Weights of a small sound classifier.
Model: 7.96M parameters, log mel input, arch transformer, norm rmsnorm, activation gelu, width 256.
Training: muon at rate 0.0092, 13700 steps, batches of 64, held-out accuracy 100%.
Data: trained on synthesized solo parts of chorales (CocoChorales), 22.4 epochs.
Rows from block 5 of a small sound classifier, named by matrix and row number. Rows with one number belong to one neuron. Each number is 128 + 24 x the weight over its row's rms, rounded and kept within 0 to 255. All counts start at 0. Numbers have three digits each.
After each neuron's rows are labels from the 100 clips, of 14976, where the neuron reaches its highest value: "top examples" is what is common among them. Only what is clearly more common there than usual is listed. The data: synthesized solo parts of chorales (CocoChorales).
# fc1: MLP up (model.blocks.5.mlp.fc1.weight, 1024x256), inputs 0-127
# fc2: MLP down (model.blocks.5.mlp.fc2.weight, 256x1024, transposed), outputs 0-127

fc1.661:113173145110176130100126132152101169151132119139141170110078084126146129113150117134130129141189151120056154173147110119147106148145122129088160109137109094095143126137127135113149155124128102141128127148146138083110118098163111087138107124095148177151111137116165132133086100127095106120121101106142105131145158157115155126128124142120097154098139141161145145126137183137108135116107
fc2.661:155096148103157126109138146144134173150126059094079137084120134124117119134078153091106122121160129158103164121089130126110130164140150146126118133137170170061099142175125112154148115116130130120160110099140111108118146169102121149110116125137110134112148132089125128107122105135098154141151150156101115124157132123154160118159148127122153120127129116130155181160136112168136156117133
top examples: tuba; note A3; note C4; note G3

fc1.288:127123100131124143123109063115144124127148104122124101164160101140133145124118118118099142152120095089154126117116177154115143109144119114146127098118170157162141136139049140133135125129123121146143104164083135150157129092140165111110145102149152166118125124143139110121133144122125129117149110168132127126133123101174116139130100127123141116110097121182137162128108125102110136161116
fc2.288:148165131092110116176120110118093115157164141099066126110144124150124131167118150094147088148113113129145107113135156095132150124149090131119150179125160101122113137131144103129153146142104137168125122145129138119101114129136173118073090116103144105099141099110102131165107105150139059129128128130066112100153081113101156126135131119133146135086094088096131150126146126147104137143147
top examples: violin; note G5; note F5

fc1.700:127070108090144144139103098130123158123125144132098159080147153108153160123125133128145114099180168148177149170161122101102139139155152126127093152119158112125147102120109116119134120156121149116117061141130133130142114147101162155133123138146098146112172107113146096134151144125094170191100140132118133142114144134122123096131107144129156132120094124118152129117096147076118147149133
fc2.700:114112193124116135142120130166121121148071173116124126118115113171135103136143117134133131172171103140138105160094117144150108134147142120107123140093087106136154154168138170118161125113114131136129139093131155136124088105124105104100130133138111168142118179141105145108079168125117126135150134149085118107089149072138126099195169118126139143120109125105116068133138143120090157152153
top examples: horn; note C5; note C#5

fc1.164:128144140115133113157087078147123169143143137120135102190103189172117155121150145101151142147148096122140106135122110168097144149095127114127135121117146138122096112123099104190115090083119137126110103112110121076130123125132117121128148138104148130151125099141132140102187124124118098141171099170158149158110117137096092126107097125134115154103130089145092147092095124123083133149148
fc2.164:125053121091121129100158116139140117140143145115209143161162119095139084130102178144098100102143152127168094187142096117146142160097124143131093113144104115137170152149148125150159133108113133147128099116122111148094126160128164129101146119117163107146143093125101155108173121166137119102105094101094094146125129126115146107162169105152070132126146129133099167107153103125155149106113
top examples: double bass; flute

fc1.284:149139137125127103136089123140162096105121103130114142128100118104118139135100163111129091092128133109092122136203139133121125095138140124117131097110119151127090114158123122141137102094158120135120143138134086118115158147154169144136154121162137147112154123107129139090133083143121129127146095130161134108170110133089097109121137121121117123087145088091052172106136121145098181137119
fc2.284:147095117129135141113116157089102108092069173125148159123139124097138140100136132165108114168108140151087143136131143159116115140130125122136067123113133149116123115131103118160144121093094139107123107133136143151125117116089092098139108102107112137133155126097125142116068151166135145137179155097100106198067110112141106171149159161113099122138111112123128144169143126145113165126123
top examples: flute; note D#5; note F5; note D5

fc1.592:178126123107121125119098056138118131163133155081116087181122132126107170141128081111138129115119128132119140109140088095118120161151125094100135141110182151136125108147126120158122149111110112124125101123158119140102132119122117108133127102133104138107142150182133150103108138139120109095127144099101117120106095138099144130134157103120147074088121143108143089163102107132122150114167
fc2.592:143107119131158117163162143114148143124121127088113100115105114119130129127137155143137128144106104145101108089172148113151131126144108107156118149138167127183127078125115108120121103108085124121124104138151117134144154166121128110130115119137147131148126128163136127088082194082120120131065138118156162155122131134115088121083105134117116142168112126126096097127114119135123093137113
top examples: clarinet; note F5

fc1.191:118089124188072116110155131141128147102122094147118133133150116109161102102124154130167101121107089091147156163121136116131134155129169137127119142127132090146101125116120116114144111149115131086120156111163121138126156185109102104118135129109136156125106138132160114152130148142105152148152180122130122142135127169185082128094128125073134074135162125086113116132119128125107123137121
fc2.191:146121107150159102134140164151131134115141115194102156131159105144108112132168127099141150107139161107162120128105141094150069127105129092173148145122138142153107135105157128103087114105152092154135116141124095157103147147168112099150115146132115174149122153136133112148092157151165163136161195153125091101134137153192126129098099114151118088154172145114112112126120133171095097095109
top examples: trumpet; note D#5

fc1.707:126128108156139131105117110135128129124141167131131126111139116087140099156145122125138062136106089102108113110175133160120124169110109117127184145161103146139115151145129133131118075098139145144175146104146120102168118105121188167097122163109174118097114146098144132128126123120137135146157151129171157104141119158093106095125137147104165114114133142175122154147146161111136176095134
fc2.707:150103131117123088144134098161185173115128134131130144136106131101117121129133106122097133165100138139111115114138119092084100157153111100151082157118149149155135162170112146114123154097121128124156084136102099135156153158112145133125130107145167128128139126140144153123082143131117124137154113140155133151091109126117146137117116099138136140173129173163114141093105090105151143110162
top examples: tuba

fc1.747:103108112118105120116151107146161106096136163126127140105144135170103162117155122132132151184108170108121112085120076149111113134166147144087161120143100120110142159143142130081156161120112111104143144118137183123138121102126110128134095120123117099129166175139138160144139149137155115117153133139113109123137160152115157173105096132101134159123160141165148164149133133172140119121162
fc2.747:149104115122098133136092098145127152131097152141153145155118112111138139181114119149121164135169152101125140134139175109124116149146100110134104149118156103120129133156197107113114168115108120136135129097121117136164120099097116159077162152140135088097155113147142097131122172113161119144110124108142117141151182103134139127148166118117121097120119101148111124105128136112097116166117
top examples: trumpet; note C#5

fc1.633:104134159109110139139120127160149140108100141140112132113141123062150076130107179115102101151081144140157090128139132116112121166117127152136139147126121166092108136120139115152164110154106123101115155139132140114105130157138161132153114117097153090121066123170105147109085094100129164158141122120111135122109157091112135148104135085122081166127108155117080128121121107146129176099174
fc2.633:128137118132126100139118166124139106137126127092125140124126153142120112140135126117126120122158098141135123126167112116133139143122121114100149112109153103109132127157119126127081130110192162124114140087108144127100151092148119151092122150108123078123125120125109106145089168126138127108072107123097169158118136111157135102153084132102130142119198147171111123198101131155151071141099
top examples: tuba; note C#4; note A#3; note B3

fc1.139:112145113126103158143096146076110132141133114090122145116125113135119135154137129143146135180098117080094143112118174116113123129120115148133154137128164088132130093149102082139090124134088108137110140126146115153140142175111159156102100140122127156118135144193103097120127121110128135122178097129167137119151139029120131126098123086164142153109096128098129136142120121155140110126160
fc2.139:127121151142168139176146110112120123121159150113127140078104079123155158137092118122173105145087177184123104143083135136173120149099125145130146155121129141106127115143162141155150113164129117138091114116124089111163149132146112151125109125164109138138120175131128131094190113123131118140083111137133118156097153079154115134087145093110092164101115129133119144111139149095104130132136
top examples: double bass; note A#3; note G#3

fc1.235:120141089100132140092119114120123164098145123137125134074087105151113149077154120140109158132117154138141075155076159161132126132123101150123138135119132157113175123158142096171111131115105141140162107087122146135135141172078120126150131120140116135102161084147081193128135111117157125129125120132114116112154099073136135142113159153124156121113123141147137142121147115164132161156124
fc2.235:123135096139115144120129172128124093171138105108146166146135118129110147128106118172095103124158172140118131147140159120107169140133102148143129163111146089123143143103106147148142170132121096141138148119111102129182137104125107153081068077121129112132087134136151128155120134128103110123122128137122134158112119120184133175099111132140118121080132100129101181098120121119120124108130
top examples: flute; note F5; note G5; note F#5

fc1.536:101115105168150096155132105096099151120108133130114111118109155156146149141117175113129139121098132119117119164138157121118151085140140094139156134114138104097150135090122080085126166108095118149165133112132138159088086140139092096134164115153125147136113090136155083115116109162134136166165132109109076155165172113121167138111114118128143148118127119133126136118164130140184085124167
fc2.536:159151129147154132113059142091171127156173115108124115178121087141115163094151166160154135165127118095115127136142134108161136127091094130144118121109142118105134105095142168157144174095071118123118136154138149157130105110192146173114160145127126099094143132144169108134142151134137121123084104087097106088137143123136112103114131152131150116143173151161114155101150158133119091101113
top examples: tuba; note A#3; note C4; note A3

fc1.36:170146106137134106133077094131157157154118147124074118165096104128122091097082107159133119120119145095127131112134110136052120096138127108113138140076125090087139135149122113098144115135075098141149134165111133165126128132110125115151137115111107120135132119095150123162087158095097126101137173139113141108122128131116121126155154084185183139135138147145126156103132157154101132133145
fc2.36:153160106125157139105157141101158152129140138130136120119096162142119130091172078160129123140125136122157112130083112107092099128119161141115116152116100121096122133152113106102109160092103134127087156157104110142141110127127116129104161137104144128112179120146150134127136111086086166179129154135137171146145086075174099162147148168100117152131113136157141131094143147151107136152142
top examples: flute; note E5

fc1.53:143154108108148116175142100134129116140153129131123169134118109149133130122112104111149118166103076133091148136191096115148131137138124136173111128157106152124158136105091105141116095120111132135106104164105104187144134102116081141104141145121130109149162150122104097138136092150117138121136127107141134114141132109128142101126112138146099125151109110131111134141167130142148092127102
fc2.53:147124134135122147161154080099078092147134107147132118149145137111136090151157107126107119136112085154095113099163086143159126123120147124118133115169132152113168133153164143139142086150158118071147104159117122147105118100128154155168090121141140087143098126106152094076079117182129088111142115152121122129129134140157169160135179078123127132139105143099111124170154145124142122129102
top examples: double bass; note F#3; note G#3

fc1.310:146083101132129144153139102134102109153161116112103137128141134115133141147123149126119155127135126162122128152163133137161122116135128130080100130143148139117121153121084150115119147132135136139135136152094148136167123121133135118128147177137105124120151159198107137156146138155134155066058108102138144123107162157108104135165105121115126166147107103144163117157107118136116089116141
fc2.310:122133128097128124110127138132155112127096143135128137120157179158112153115158115137127083131119142103113136156123113109153134108146156119140098104150140172069130170098109128151156114150084123134098146166118117141102105143121118101099139143071108172143148119156135146089099097153161143101124198160150097113123118137144076113109121138146125136128106131135171128157146072124100116096145
top examples: oboe; note A#4; note C5; note B4

fc1.703:145124143095081137145151122114118140094140124105124114093106134090134151065173095110110127114149172154158104175093126123145096117142175147156116108081097149120137176108129157123135153133139123106143129129116105129131106126119131123142112102141128139086163132131110162068113124143121111119185125109115094135117113136114118176168129163158159146134161099122097145104140098123119128124111
fc2.703:129123121115095114159143105119104105120126153117145104100110187126118113114131099089140120148120180122137107125173097147161083141152156150139135153088110148118108138127088152122156122157169130158153104158128137134111125090078114175119143144152119139057095121098122137107109123115137123113130162086151148107140129113173169148167166147125152137142109130123134097154159167156135113099105
top examples: flute; note F5; note G5; note E5

fc1.682:147107135136157125116146110099161089149154152149136110074131106138098138125176110113121105110133135138135141122086136125129125167099145119125085159114144125115126114104095109176092091161148097144136121119160113129091116161123092073103131140061089100138117129110106128122103114176127146127151122113203106158152117132169132119145109099124171128139133153145127106135153120115123148115173
fc2.682:123121085102130106185149143126097132165111125125120128161168119069129158136138174225127153115129119130127133133123079114138123145154096133145132122106090143138132095128144164162122136154140108169112135113157130139130095151134105133101140100121134117109161102152118148168112108118107136174152127152116168122129141134113105118101106121157138144136124125088113140166164082069180119122131
top examples: viola; note D4; note C#4; note D#4

fc1.249:134122162087134117113119083122185161176133154097128128103168138106150138133124167107168124105125135115118152141114125126163116111135123104146094164169164085124158058106125139140106113133105149128143124132148157157145126186108099107092137101132143099172118159159128124098156110126138127170118108123116122108109131117133151116099127114144091145119124073128139106119124110122115129151093
fc2.249:096153116118110174161125093147085152161125177149142102161085121098092077140091107160138148191136119167136160130171103119153149117113149132107128137086124131137094106110158140131177142142146154105154142128136122090190109149123108128100140103136128108103117102118133109125127105145145135131149118143108137137186138088108129154090090121119111136119127115122127145094118123165140102162132
top examples: horn; note A#4; note G#4

fc1.90:092065110147167139161142151165108145148091073113159124138140101127146145083134137150112119081160144090123139127168121132135134184131148117135132146158132134128164144104125135108113140144134105099177139152125136138144103123143077106144116143149122142129091095109132133150095091135112188150112126140153132160126131089132097160182122123138151111147142143133106151130131130116134101129154
fc2.90:103106078140083177141108122170129137152152134142147135104101128114122154128141134110138095118073132144128149116162130088125155135138119109181104110134108140116081161122120109089073104126114127170085154161146145107113118129136109133131113116112161128112137086139119139089175180097095165133143141157111111166113104115131146139159111098152148097086137112126155112136178111127111123121115
top examples: violin

fc1.525:139131116159107113169126156102091137139145128134152122130114119126109153080137162102120125104117142106112090135137150130130140110107093182123123144132138103127147122099118126132162158142154064054150133112111097123133147152131123134114101141118139140134109127187124130093102086082079149075158092124144143107134142112153172116095146084152136105164103140124178118122146149143153144188138
fc2.525:120135137163096148113104120126124132105147137107094077123113131122127093110117171150164088119149189134099157113142134143138104177158097101134120117108106108126130142100088104149118170122109118133108120086093100111130204102116106123152107067114094143136087159133125118157114099132153163111101115155113151159143145130167109101151136094123137134152080160143159168130095136175126116137130
top examples: viola; note D#4; note D4; note E4

fc1.608:143128095113101126121121063084144128161124153144152094132154093138077134096124128117103153121143080155097140092115169178118186111102185107125112143117089117130106125054134113132127153117137100105150110097133146110112104167024137124105105118170149156118161137135180133177128151131113132121118142117098124106140161156113154141132136095114120114090085148136130152149120136139178092142117
fc2.608:142108144133134157182166125146131162123089145162125111105136131084114122135121101084131164098125106113094124090178112146129124135135161119144135138111117109134095137107121097092104117165150137137130129093136101092124135111126181108108122105149098134123141131154167118184150197117153116127111158117107144133092118085076139106200078124123105163116139125111183130105087144127139124082148
top examples: oboe; note G#4; note A#4; note C5

fc1.464:086171104085117145117114123122125150120127120121115114098075148078126133105126145161137115083139093133165120130106120099136150091137154122097140109150142151131111163140137132083085146083056122128183094128121136123111120081131133142149111073121153136140130139122107133121126134117147144139101144094119142149161122108158099148104152152153133133157129104104161128139131171124107135179123
fc2.464:136116131137147101104125108119123126127102101108126158122124120094142205134127087140141130126161123149172122101131150110133169137165187129148120144113093147163125096145116101157084125083144143144085119140115144104110153125130157105146146109104165106143167127108155142131147153105127152146177106121137093099139157161119105137108106087174107097110111107124106142088124099155148141141149
top examples: note D4; trombone; bassoon; note C#4

fc1.162:142149174110151141129127138101081142140140158108081116151084132129132089111152146138115125100152149146119131127140095092172106105090084160146131147142128158095165129134129096105130152124096127143142134113152103128118115109127069114121105125150144157083142123153094161167115144108113110117128150107169146116138153125073132105140124104143117124135126131117110171139092136146104138135081
fc2.162:180115170094125128084177118173093174130132094100074138136151123106123133105106130153133148148162148151141174156144160119120126141150098119137147154108144105147137119124129146139071131148151148100106127103137180121095117122090129156123181112119122156086178103147148137098130115115128137105162066148108069145123097180170146135106128143131123149140154181147124111132129146121158124137145
top examples: viola; note F#4; note G4; note G#4

fc1.344:125110119087130138086135164120173193121126112142113114172069105118104168117134124148142158141096155083164128116137164124152134121141178096125138123132127087154132144130148137132162121082110087153133115154111196119124101138097099115118087170149130119100162142124100120133101125100157179167125171129146130150157142119104105121126137124142156152143141108142116095142161142081148098087141
fc2.344:093126127139127133119148169143085117128148055133140139148097104128122105129159142121111115198132134174165139123104139142137146162169094180119135120106117134129087101124128127124141125138134152121151156108154117152149162111136104107094116132130133116112105142169111123153165137117118151126122165172138152121093117127080136099159177128122175069131125079128181139098110099125138125125094
top examples: trumpet; note E5; note F#5; note D5

fc1.37:104091128184145128108122141127136102110141104094127148121142157128108134147136112132130155122108137102125135065072158168146115144139117137124102148108107117100133107097145120070155117143088153095133147167127153165182144110117087133138127087105161095104127168192123105158139138122123109149112125090122066125131105093084169140141172114121120125118202074095135115130113134086129102140125
fc2.37:133138132112142130085125093107104119147106163149126102155088159152112112110150144142109101116178134144118138157185127128111144147100151147111143095127109156158048109091174134107171087158126114110168117099139128100170101110135139176160151096108102133134131143114155148163129130086098115150154148114121132108111144154146156096118114146155163163113150147140120148139141175139051085094177
top examples: double bass; note A#3; note D#3

fc1.513:143120131123148106101150110115163116138115104188153122115116150124157176158148094129120087105139159141106135158118107105133124129178159140125113137128098141138117169138132113146129183186142146133096144109118139081097093145136119109119121123096138108187134123115107156154116109152127111177114148106155177134106112117107115124118131091118187112173126177162118152175119101165099120119109
fc2.513:144137124125123102162129101062175127146133096117163148084130128129104139114109148160120095092160135103180132146205125164141130152126110127167127095146128139162152135112153130135128122135136130115121116154170133110124137128138170173108072136143153148103132122120125121115134164126096089124178133109105108132088159097144172158099101147116125114173147121095130141129117141145129122137119
top examples: flute; note D#5; note F5; note C#5

fc1.275:089152109131102118096110135189158093163103108100129132109116130124145142155131127117170108107082169121119152055114182151183122111135097096109124108112129127108160119110130099142104141127128117126138114120085109161103121122142113126146113099155123129106140108114194123150165115142085147159112095158122153122149154079144152103154132154131152122156124109099110119149093153107089145116129
fc2.275:141135129151129189095110141145149127107136139147140158085119118112110147133146158127180052155157117138141144146173129129084092106091121154156084156127164157166120078158148148159144142108130138091120152148131115150152113145114121118158094112156152121140113096151165145164158086144118187153124134150140113148100138097125121150132128139114125125143120096153110138169092107144156151138128
top examples: violin; note A#4; note G#4; note G4

fc1.269:160139151128108094128068109093069149078098112118102106145116121100132126141137076121188128100128130130124130156121108158114093101137140078127133136108157102118103103138115118106184129114094118121163137149125140134091123125103139161131148122125098106153153088129105147171094110130133145145156149146122108137073139114151138147176152139152109133148142143124128130119119150138136132137134
fc2.269:109147141146125117153133166142161174133122169146143135112122133097151083109122120096120142123122136114135118116114127120155130124129120136105116168132134100144073103112168078123150102107172090163103102141115127126166171135133158144167205114139154146089134157103145152164105115115118105107129135155120148142124153096101131112151073181151100126123098105121105092134127140069138117117112
top examples: horn; note A4; note A#4; note B4

fc1.308:099114135126137121137156141099153145131146130121174172119135120132069144167097114115120106104126141064062130151119118168107132089101121122117145104107087104104124162153097084160149141109177130134110132153144101119125116145160125156113150104111101098122169136137159124153169138157126150122120153136137138112110138159145161162135128128142159110082164190116094120115153180088176118095146
fc2.308:108109157104126110142155126173136123141124168143168172154131128139136122130094182073123147096173132131112118104117144150067127118173097133153146112126136130107124143109166128140117104125141157127132168134154153133149140086143091112110144113137142140153123105125173125122171130133122136159096096081119135158081142114114150112129126097146110083151130160142121105128104091139129096130150
top examples: violin; note A4; note B4

fc1.251:096134140120122146118096092121144114138110132126124134095176101087137125163114168144169152150170133077105111146080137132099088115081097170146115117144120126065141140119093098118117069116092125110110144078124116106136115084105162094132155116143145156133133140113116166115129084138129102178115174121103149136156136187116133135104080101126139119116133120146179131157119118164146167177157
fc2.251:096117141105115115134119125134135160117108154094091108129107160157145112143156106124147130139143140133147110146135155148178117126105108122138178131095127108134148152153135131101117133144155121114126103104130140136133130098113082125091114128117129078132129135121125068085164166095122147083087173159129121087182161140123123122117136166122173109118165138178097161118119121100136150114089
top examples: flute; note F#5; note G5; note G#5

fc1.636:100123145178098124153097139118118112123155146066145114131107129108171130100166116107112144157140099158109141136117142186119120128104128107136182141155135141131069122133127086064141135141119119122181148142102137118127158104099159142173139112135129112125132080128140142132138152138152189096100133181098123150123114140129147151106148141137105199130096113160122119102108135140108155152139
fc2.636:134099130081113081129142141118148125150119110113162146113106119105107164132130134155114133128120121140122148149108136111120099163135090149133195154111174090092156113138126115154108143117058117126175183124122094161095161147164155137132120117104106131140141131127187134157128162143134122134113086138150147122118147126155129140149215114148130126150117096102110148111082149142141153160120
top examples: clarinet; note G#4; note D#5

fc1.518:145199161121129101110144099150135107121082125145123124112105134078120122163105125105118156129079115077167169151130159133139149099162099153085139161149162143129104156138115146088168094156105102092084183136104123127155106155132096090101151099123113113113146139123122121100134111115096129157153159181116134123154142154140137145155117088142088143119158134127108154110152163114151147120134
fc2.518:151125144135131096093125130099150094153149165107106124154146170135096127123134104141125131108132148126132109145135157127107067118112136155163111153149162169171145119150114140121159152107127087153135115096136109145138128172107103114147126134128106127091147134153148145108127131153147150129109130155137145142172132152103056103147130109142133120157181102113139109071121086157123161071186
top examples: trumpet; note D#5; note C#5; note D5

fc1.40:132155092116145090140124181122159141138098108111143128157152120178170131132119122135124145092117151121107133147131102124154118077112102144135097092103172110140101118113119117116147132127134103123129090126121160075155119138101093121104115112133115166135123134141131108091120144141187107096108136143176132150162111124121112144157146056142147133130161132126118099113084103151146109123151
fc2.40:102147122129138138103121108112101176122124130120144132140124137116091159153115106141132093155157067113068124121138122148154106124104105103138167148098134139131073166122146159107104135119143150071115144167125182116121180093156113138125113159139074101128147100146131136173105158152114143169134176143108114156151085110119113055133101091128120160197144136108156141113166120117133095153117
top examples: trumpet; note A5; note G5; note A#5

fc1.258:105149168119118093133143132129136136153125122124155127135130198130115145122147099123107115106140122094108105110149090134113174099141080165138101138105118123147186126162104141146147127174126126141136117121089095117136118146166105157128137133082086138111171099080156130155147131105150100144094148087121174096140143114127099125107104156126120115106136135120072163148084082152105137115190
fc2.258:104122164154162112105137113106156148142101136137155114138180111130116152136170093105129156120144133155113127110152108163101124145124138108135100132155123112126114148124175176125146118142128131116116108105137103133111147099167132129084098145122129174106156132128113134153115106137127146115087106158126157124120130152146124133145134104119104146089092131164170124142119150181149152146106
top examples: saxophone

fc1.57:071132160104090165176122127140136175161157185155146154150122117143110132164129141127167103120112098166149126138083191132154109101183113080112109153161127128143162099112124145139145107118116127089150120167145123110148104093093122116139115166148130164132134164134153121076111112060146095095121143117140133120121135110107112115119137132118149142134129131114141137118110118144123115170112
fc2.57:132155116121090136101119149133163131109133165109120158122135107133116143119126150118155150144160116130043150128171119145123094147130138126136122104102098103155129141145137119132149076142111093163100152158100164104153101167075099133088139124118102098096162172123112134093163139163088159140111132178149092135133118126137189138136083115141115117097169106104147141132144126100084096122159
top examples: clarinet; note D#4; note E4; note F4

fc1.117:115138113124107127142109142126116104159089137118145143129096175175088103146130143123149114096121104130102166110113117121114171113163125150112137135128141152119122100141155086119117104092138117162115109139127133129135131166157104086129103103080103126152158099143179131153176141095138082175122147167165128144117133148122113129146140123128127102164136177118153208152149096112157120140139
fc2.117:117122119171172102145114122146101095083093133096113114152148129082128142161124149109119148155121120117138154063105141132122184106110130099156134108134117132122168134145159164162118102141137119089140167135115161135153110171112126143131127157087084127127102103148120149162161107122111147114123137131148115083116100125116148109136145117151143121132119074122154148111115129136109153132120
top examples: violin; note A#4; note C5; note B4

fc1.203:109125143099112119086095105114134132099129160136127143155143135045136103095139124151130124067145104139139134134149125119133143100125118158132106097136133110118150151132147111091176136149091144095096153104135151174124113076131140112165090136146122115095096108158123117200119113154134124112154116117124128121105116123100135137148156163145126165123131107098094173110125117125119098149110
fc2.203:167117081113127143115103103134094170160109098134144165148118170129171185113157101146083098152079125100092101109156124132154191107147104132135111131158085159115098151097125071073082091105113126119152123126103101187098128090129122085066132107124160146112139129102093141127123089109161136137145115122139114133092143143124091123109132132109139097147148121123100122140136110139135143159082
top examples: oboe; note A4; note G#4; note A#4

fc1.558:127128073075105130145162133110117100141145165119112075148149088104129127118129154117115169124100140166137120135122135108155157131133174122121165089132135116111108134110115120119130091120153119121081147132164097135108105093130133171126131137098123152079183131125126135176155118147135136130128127107094146134134113120148145109118169110125135160115174121171115110148143126132075118154128
fc2.558:124169189124084122136137117133129152125143121146118100144131143122088105159107113173098122148131161143113131140095147128098125122100151117141145105120161126120162105111127146131123124164106115114093111170104103104101118120140132185123125114112114131144141120139131125103181108133134140118106128146131159161121163126140164136122143115145146109140108115119167089141115086171116069095113
top examples: violin; note D#5; note F#5; note E5

fc1.562:144133177150101172147097136140122129130157159122159125137107112143126145145116131172151142118163131173095126148111117118136112116104112139101123169129135121138109112133060109158124105119099118127098151153133158126115109114091113153139133147147115103079109157121111136136148110136136144149176107155148144112140132087142154112096165118101118112128155167134125160146093155103131122140132
fc2.562:095115105132128096121130113145174133096147104110110141111151167100174144119104091130133115130147133086136154103172098165172087137141154153116128117089105112104122117100144109154154104128106133093159131136163119127109111110100113098183106112122166145169135126128131122129143109143145134123136093100130134104132091131134165136099129137090140151143117154075183148123147149108111141143143
top examples: oboe; note A4

fc1.370:125117133148117138123089112119107136104119120133141113121105082169102148099145135120107094089174139116125133129133176144113095123154122173149148092130123143092119126136162111159144110129103161121131095145115158106152098143121144132102116113118132173117130100167086099138137142075155146122139136144140158083134168109135184126124131157123150107096182137150083146178126140150142131133138
fc2.370:123112137149128081117116098094113119137141108150115139081092121129106154125045122129150111143167139095140126100111121136126157071133135132131151111149122131156141132126135110113110129143166118106086180142159114138108117113091193125124148114182110121096116129119104139136126147110149104124169148098141114183125134157135126110126173148146169133115164117140120144102095123124146080122148
top examples: violin; tuba; note F#5; note G#5

fc1.524:120136113177099158120155158090107106123050155121116128134123134129142115083095109136127150100119142126130158091147144122149151131152157120123174103165155128112159105110137117125131090093102106093109111166091171136167120131128108136128109124127122119132166174109141139132122108165130206137130114110144125146118097156118124153079106099078067162145132113146140119134123167127132099152133
fc2.524:145130152146133114095108133118112139187120154086140101157121175121114129080117104130136084093123110155187131179152142138119117147157111103113117134125108119100129176130094100083088137071096141104103145098122119147138101085152130114152116129114129137143154118136145147136148097157096120140144151130156125149110149128169128143196108125136115150160122183066121153144148107134157131121169
top examples: oboe; note G#4; note B4; note D5

fc1.355:181146129144150185089109148082152146117160098116131138166140149126118119143107116080166101163109154111110100115123074124158128086115103131109151124121155170157153128114126123098115130127119171102138137152131108150127132137125115147163128099155083094126115116123133137071105112149132125127117127180156136168121168109085124125129097134126118155140116143152122168130106136118080126134164
fc2.355:145140113107123127143175106093101133122043157144152111101185117180122173117124074145114131124129131121133092106092134113122164126168136084139104160127089150104118084107100104136170137090139121141149148127123119146151146165124091143156155136156106141139130150127133088124112143108106146119106161150122134064175122162115150137097112104118138131153126126115115121135108118136113153109120
top examples: oboe; note A#4; note A4; note B4

fc1.398:135116142166119159138130120121137094138106135144181130153135123125171177133104100112159144119112062099119155137123140143130125159133118116085139148113117115125160158099139163155125155150145150087140081114125099111109134090126158155142107136144137108092119137120130155122117142153095104174125124121183126106114122129097135131120130160153084125134107147098136132080124138109097144148162
fc2.398:139152071141123087153154158154136121137126117113139098124130109131077138083094166146131096126144110106123145158137105130133153108141127146102084088132123120130131157123119106089104090107164125145126094092154106129113091135128097150188136105140089116148143166145147143141123114162179096153133109141110135143157165162138095110111142121081117148109120135041141144156120148059080126106130
top examples: double bass; oboe

fc1.609:165110155120144129100089176123124153071143112108113158111087117132141138137099089113132100149133102102100097129149192120159122116133119139138107136124129121092113139111133150172196113134147118118078083114123169151126124148117083097123112148126153115149137108112115120124107135146108120132076132107150164101111096160111109141138110135072151137182103131111119136120114138109106201137144
fc2.609:140090085162161123138135102139126120144117126140107151071116152168148152137152110159155136121143138118124133101108147123133095139086120104122160049125125109133114090101099129123112139100155134130122144102151087102158142137096073092136120142123125123121127152099161110092127105108125163144094078166106141104137124144125124132124158146135177148168135112137102122114121076112096131127086
top examples: viola; note D#4; note G#4

fc1.494:127095137108109084173112138128156099132146132108136166122127099100166114128120122130163154119129161128118125151122145122144130173114152096121123124114114124166184116126090090120134147120141092122122132141134133149126130103140124106103167148144088124116127126105122144120101090114163147172124115102155145120105158156102142157127122121114149115085145160122108096163166111117097111131120
fc2.494:101106143136120152120135204122118126087092148090107142134141091116124132090129120098182106102111146116144149138124133146115143158142140127124160155090142143156134147138082147152119162150126128122157168165158114157175146124124129154139126155119123120139139175162139087088135148138117115120167125147116105138123157149155155157134080117069115133099138121116134138107103117128108131127100
top examples: saxophone; note C5; note A4; note A#4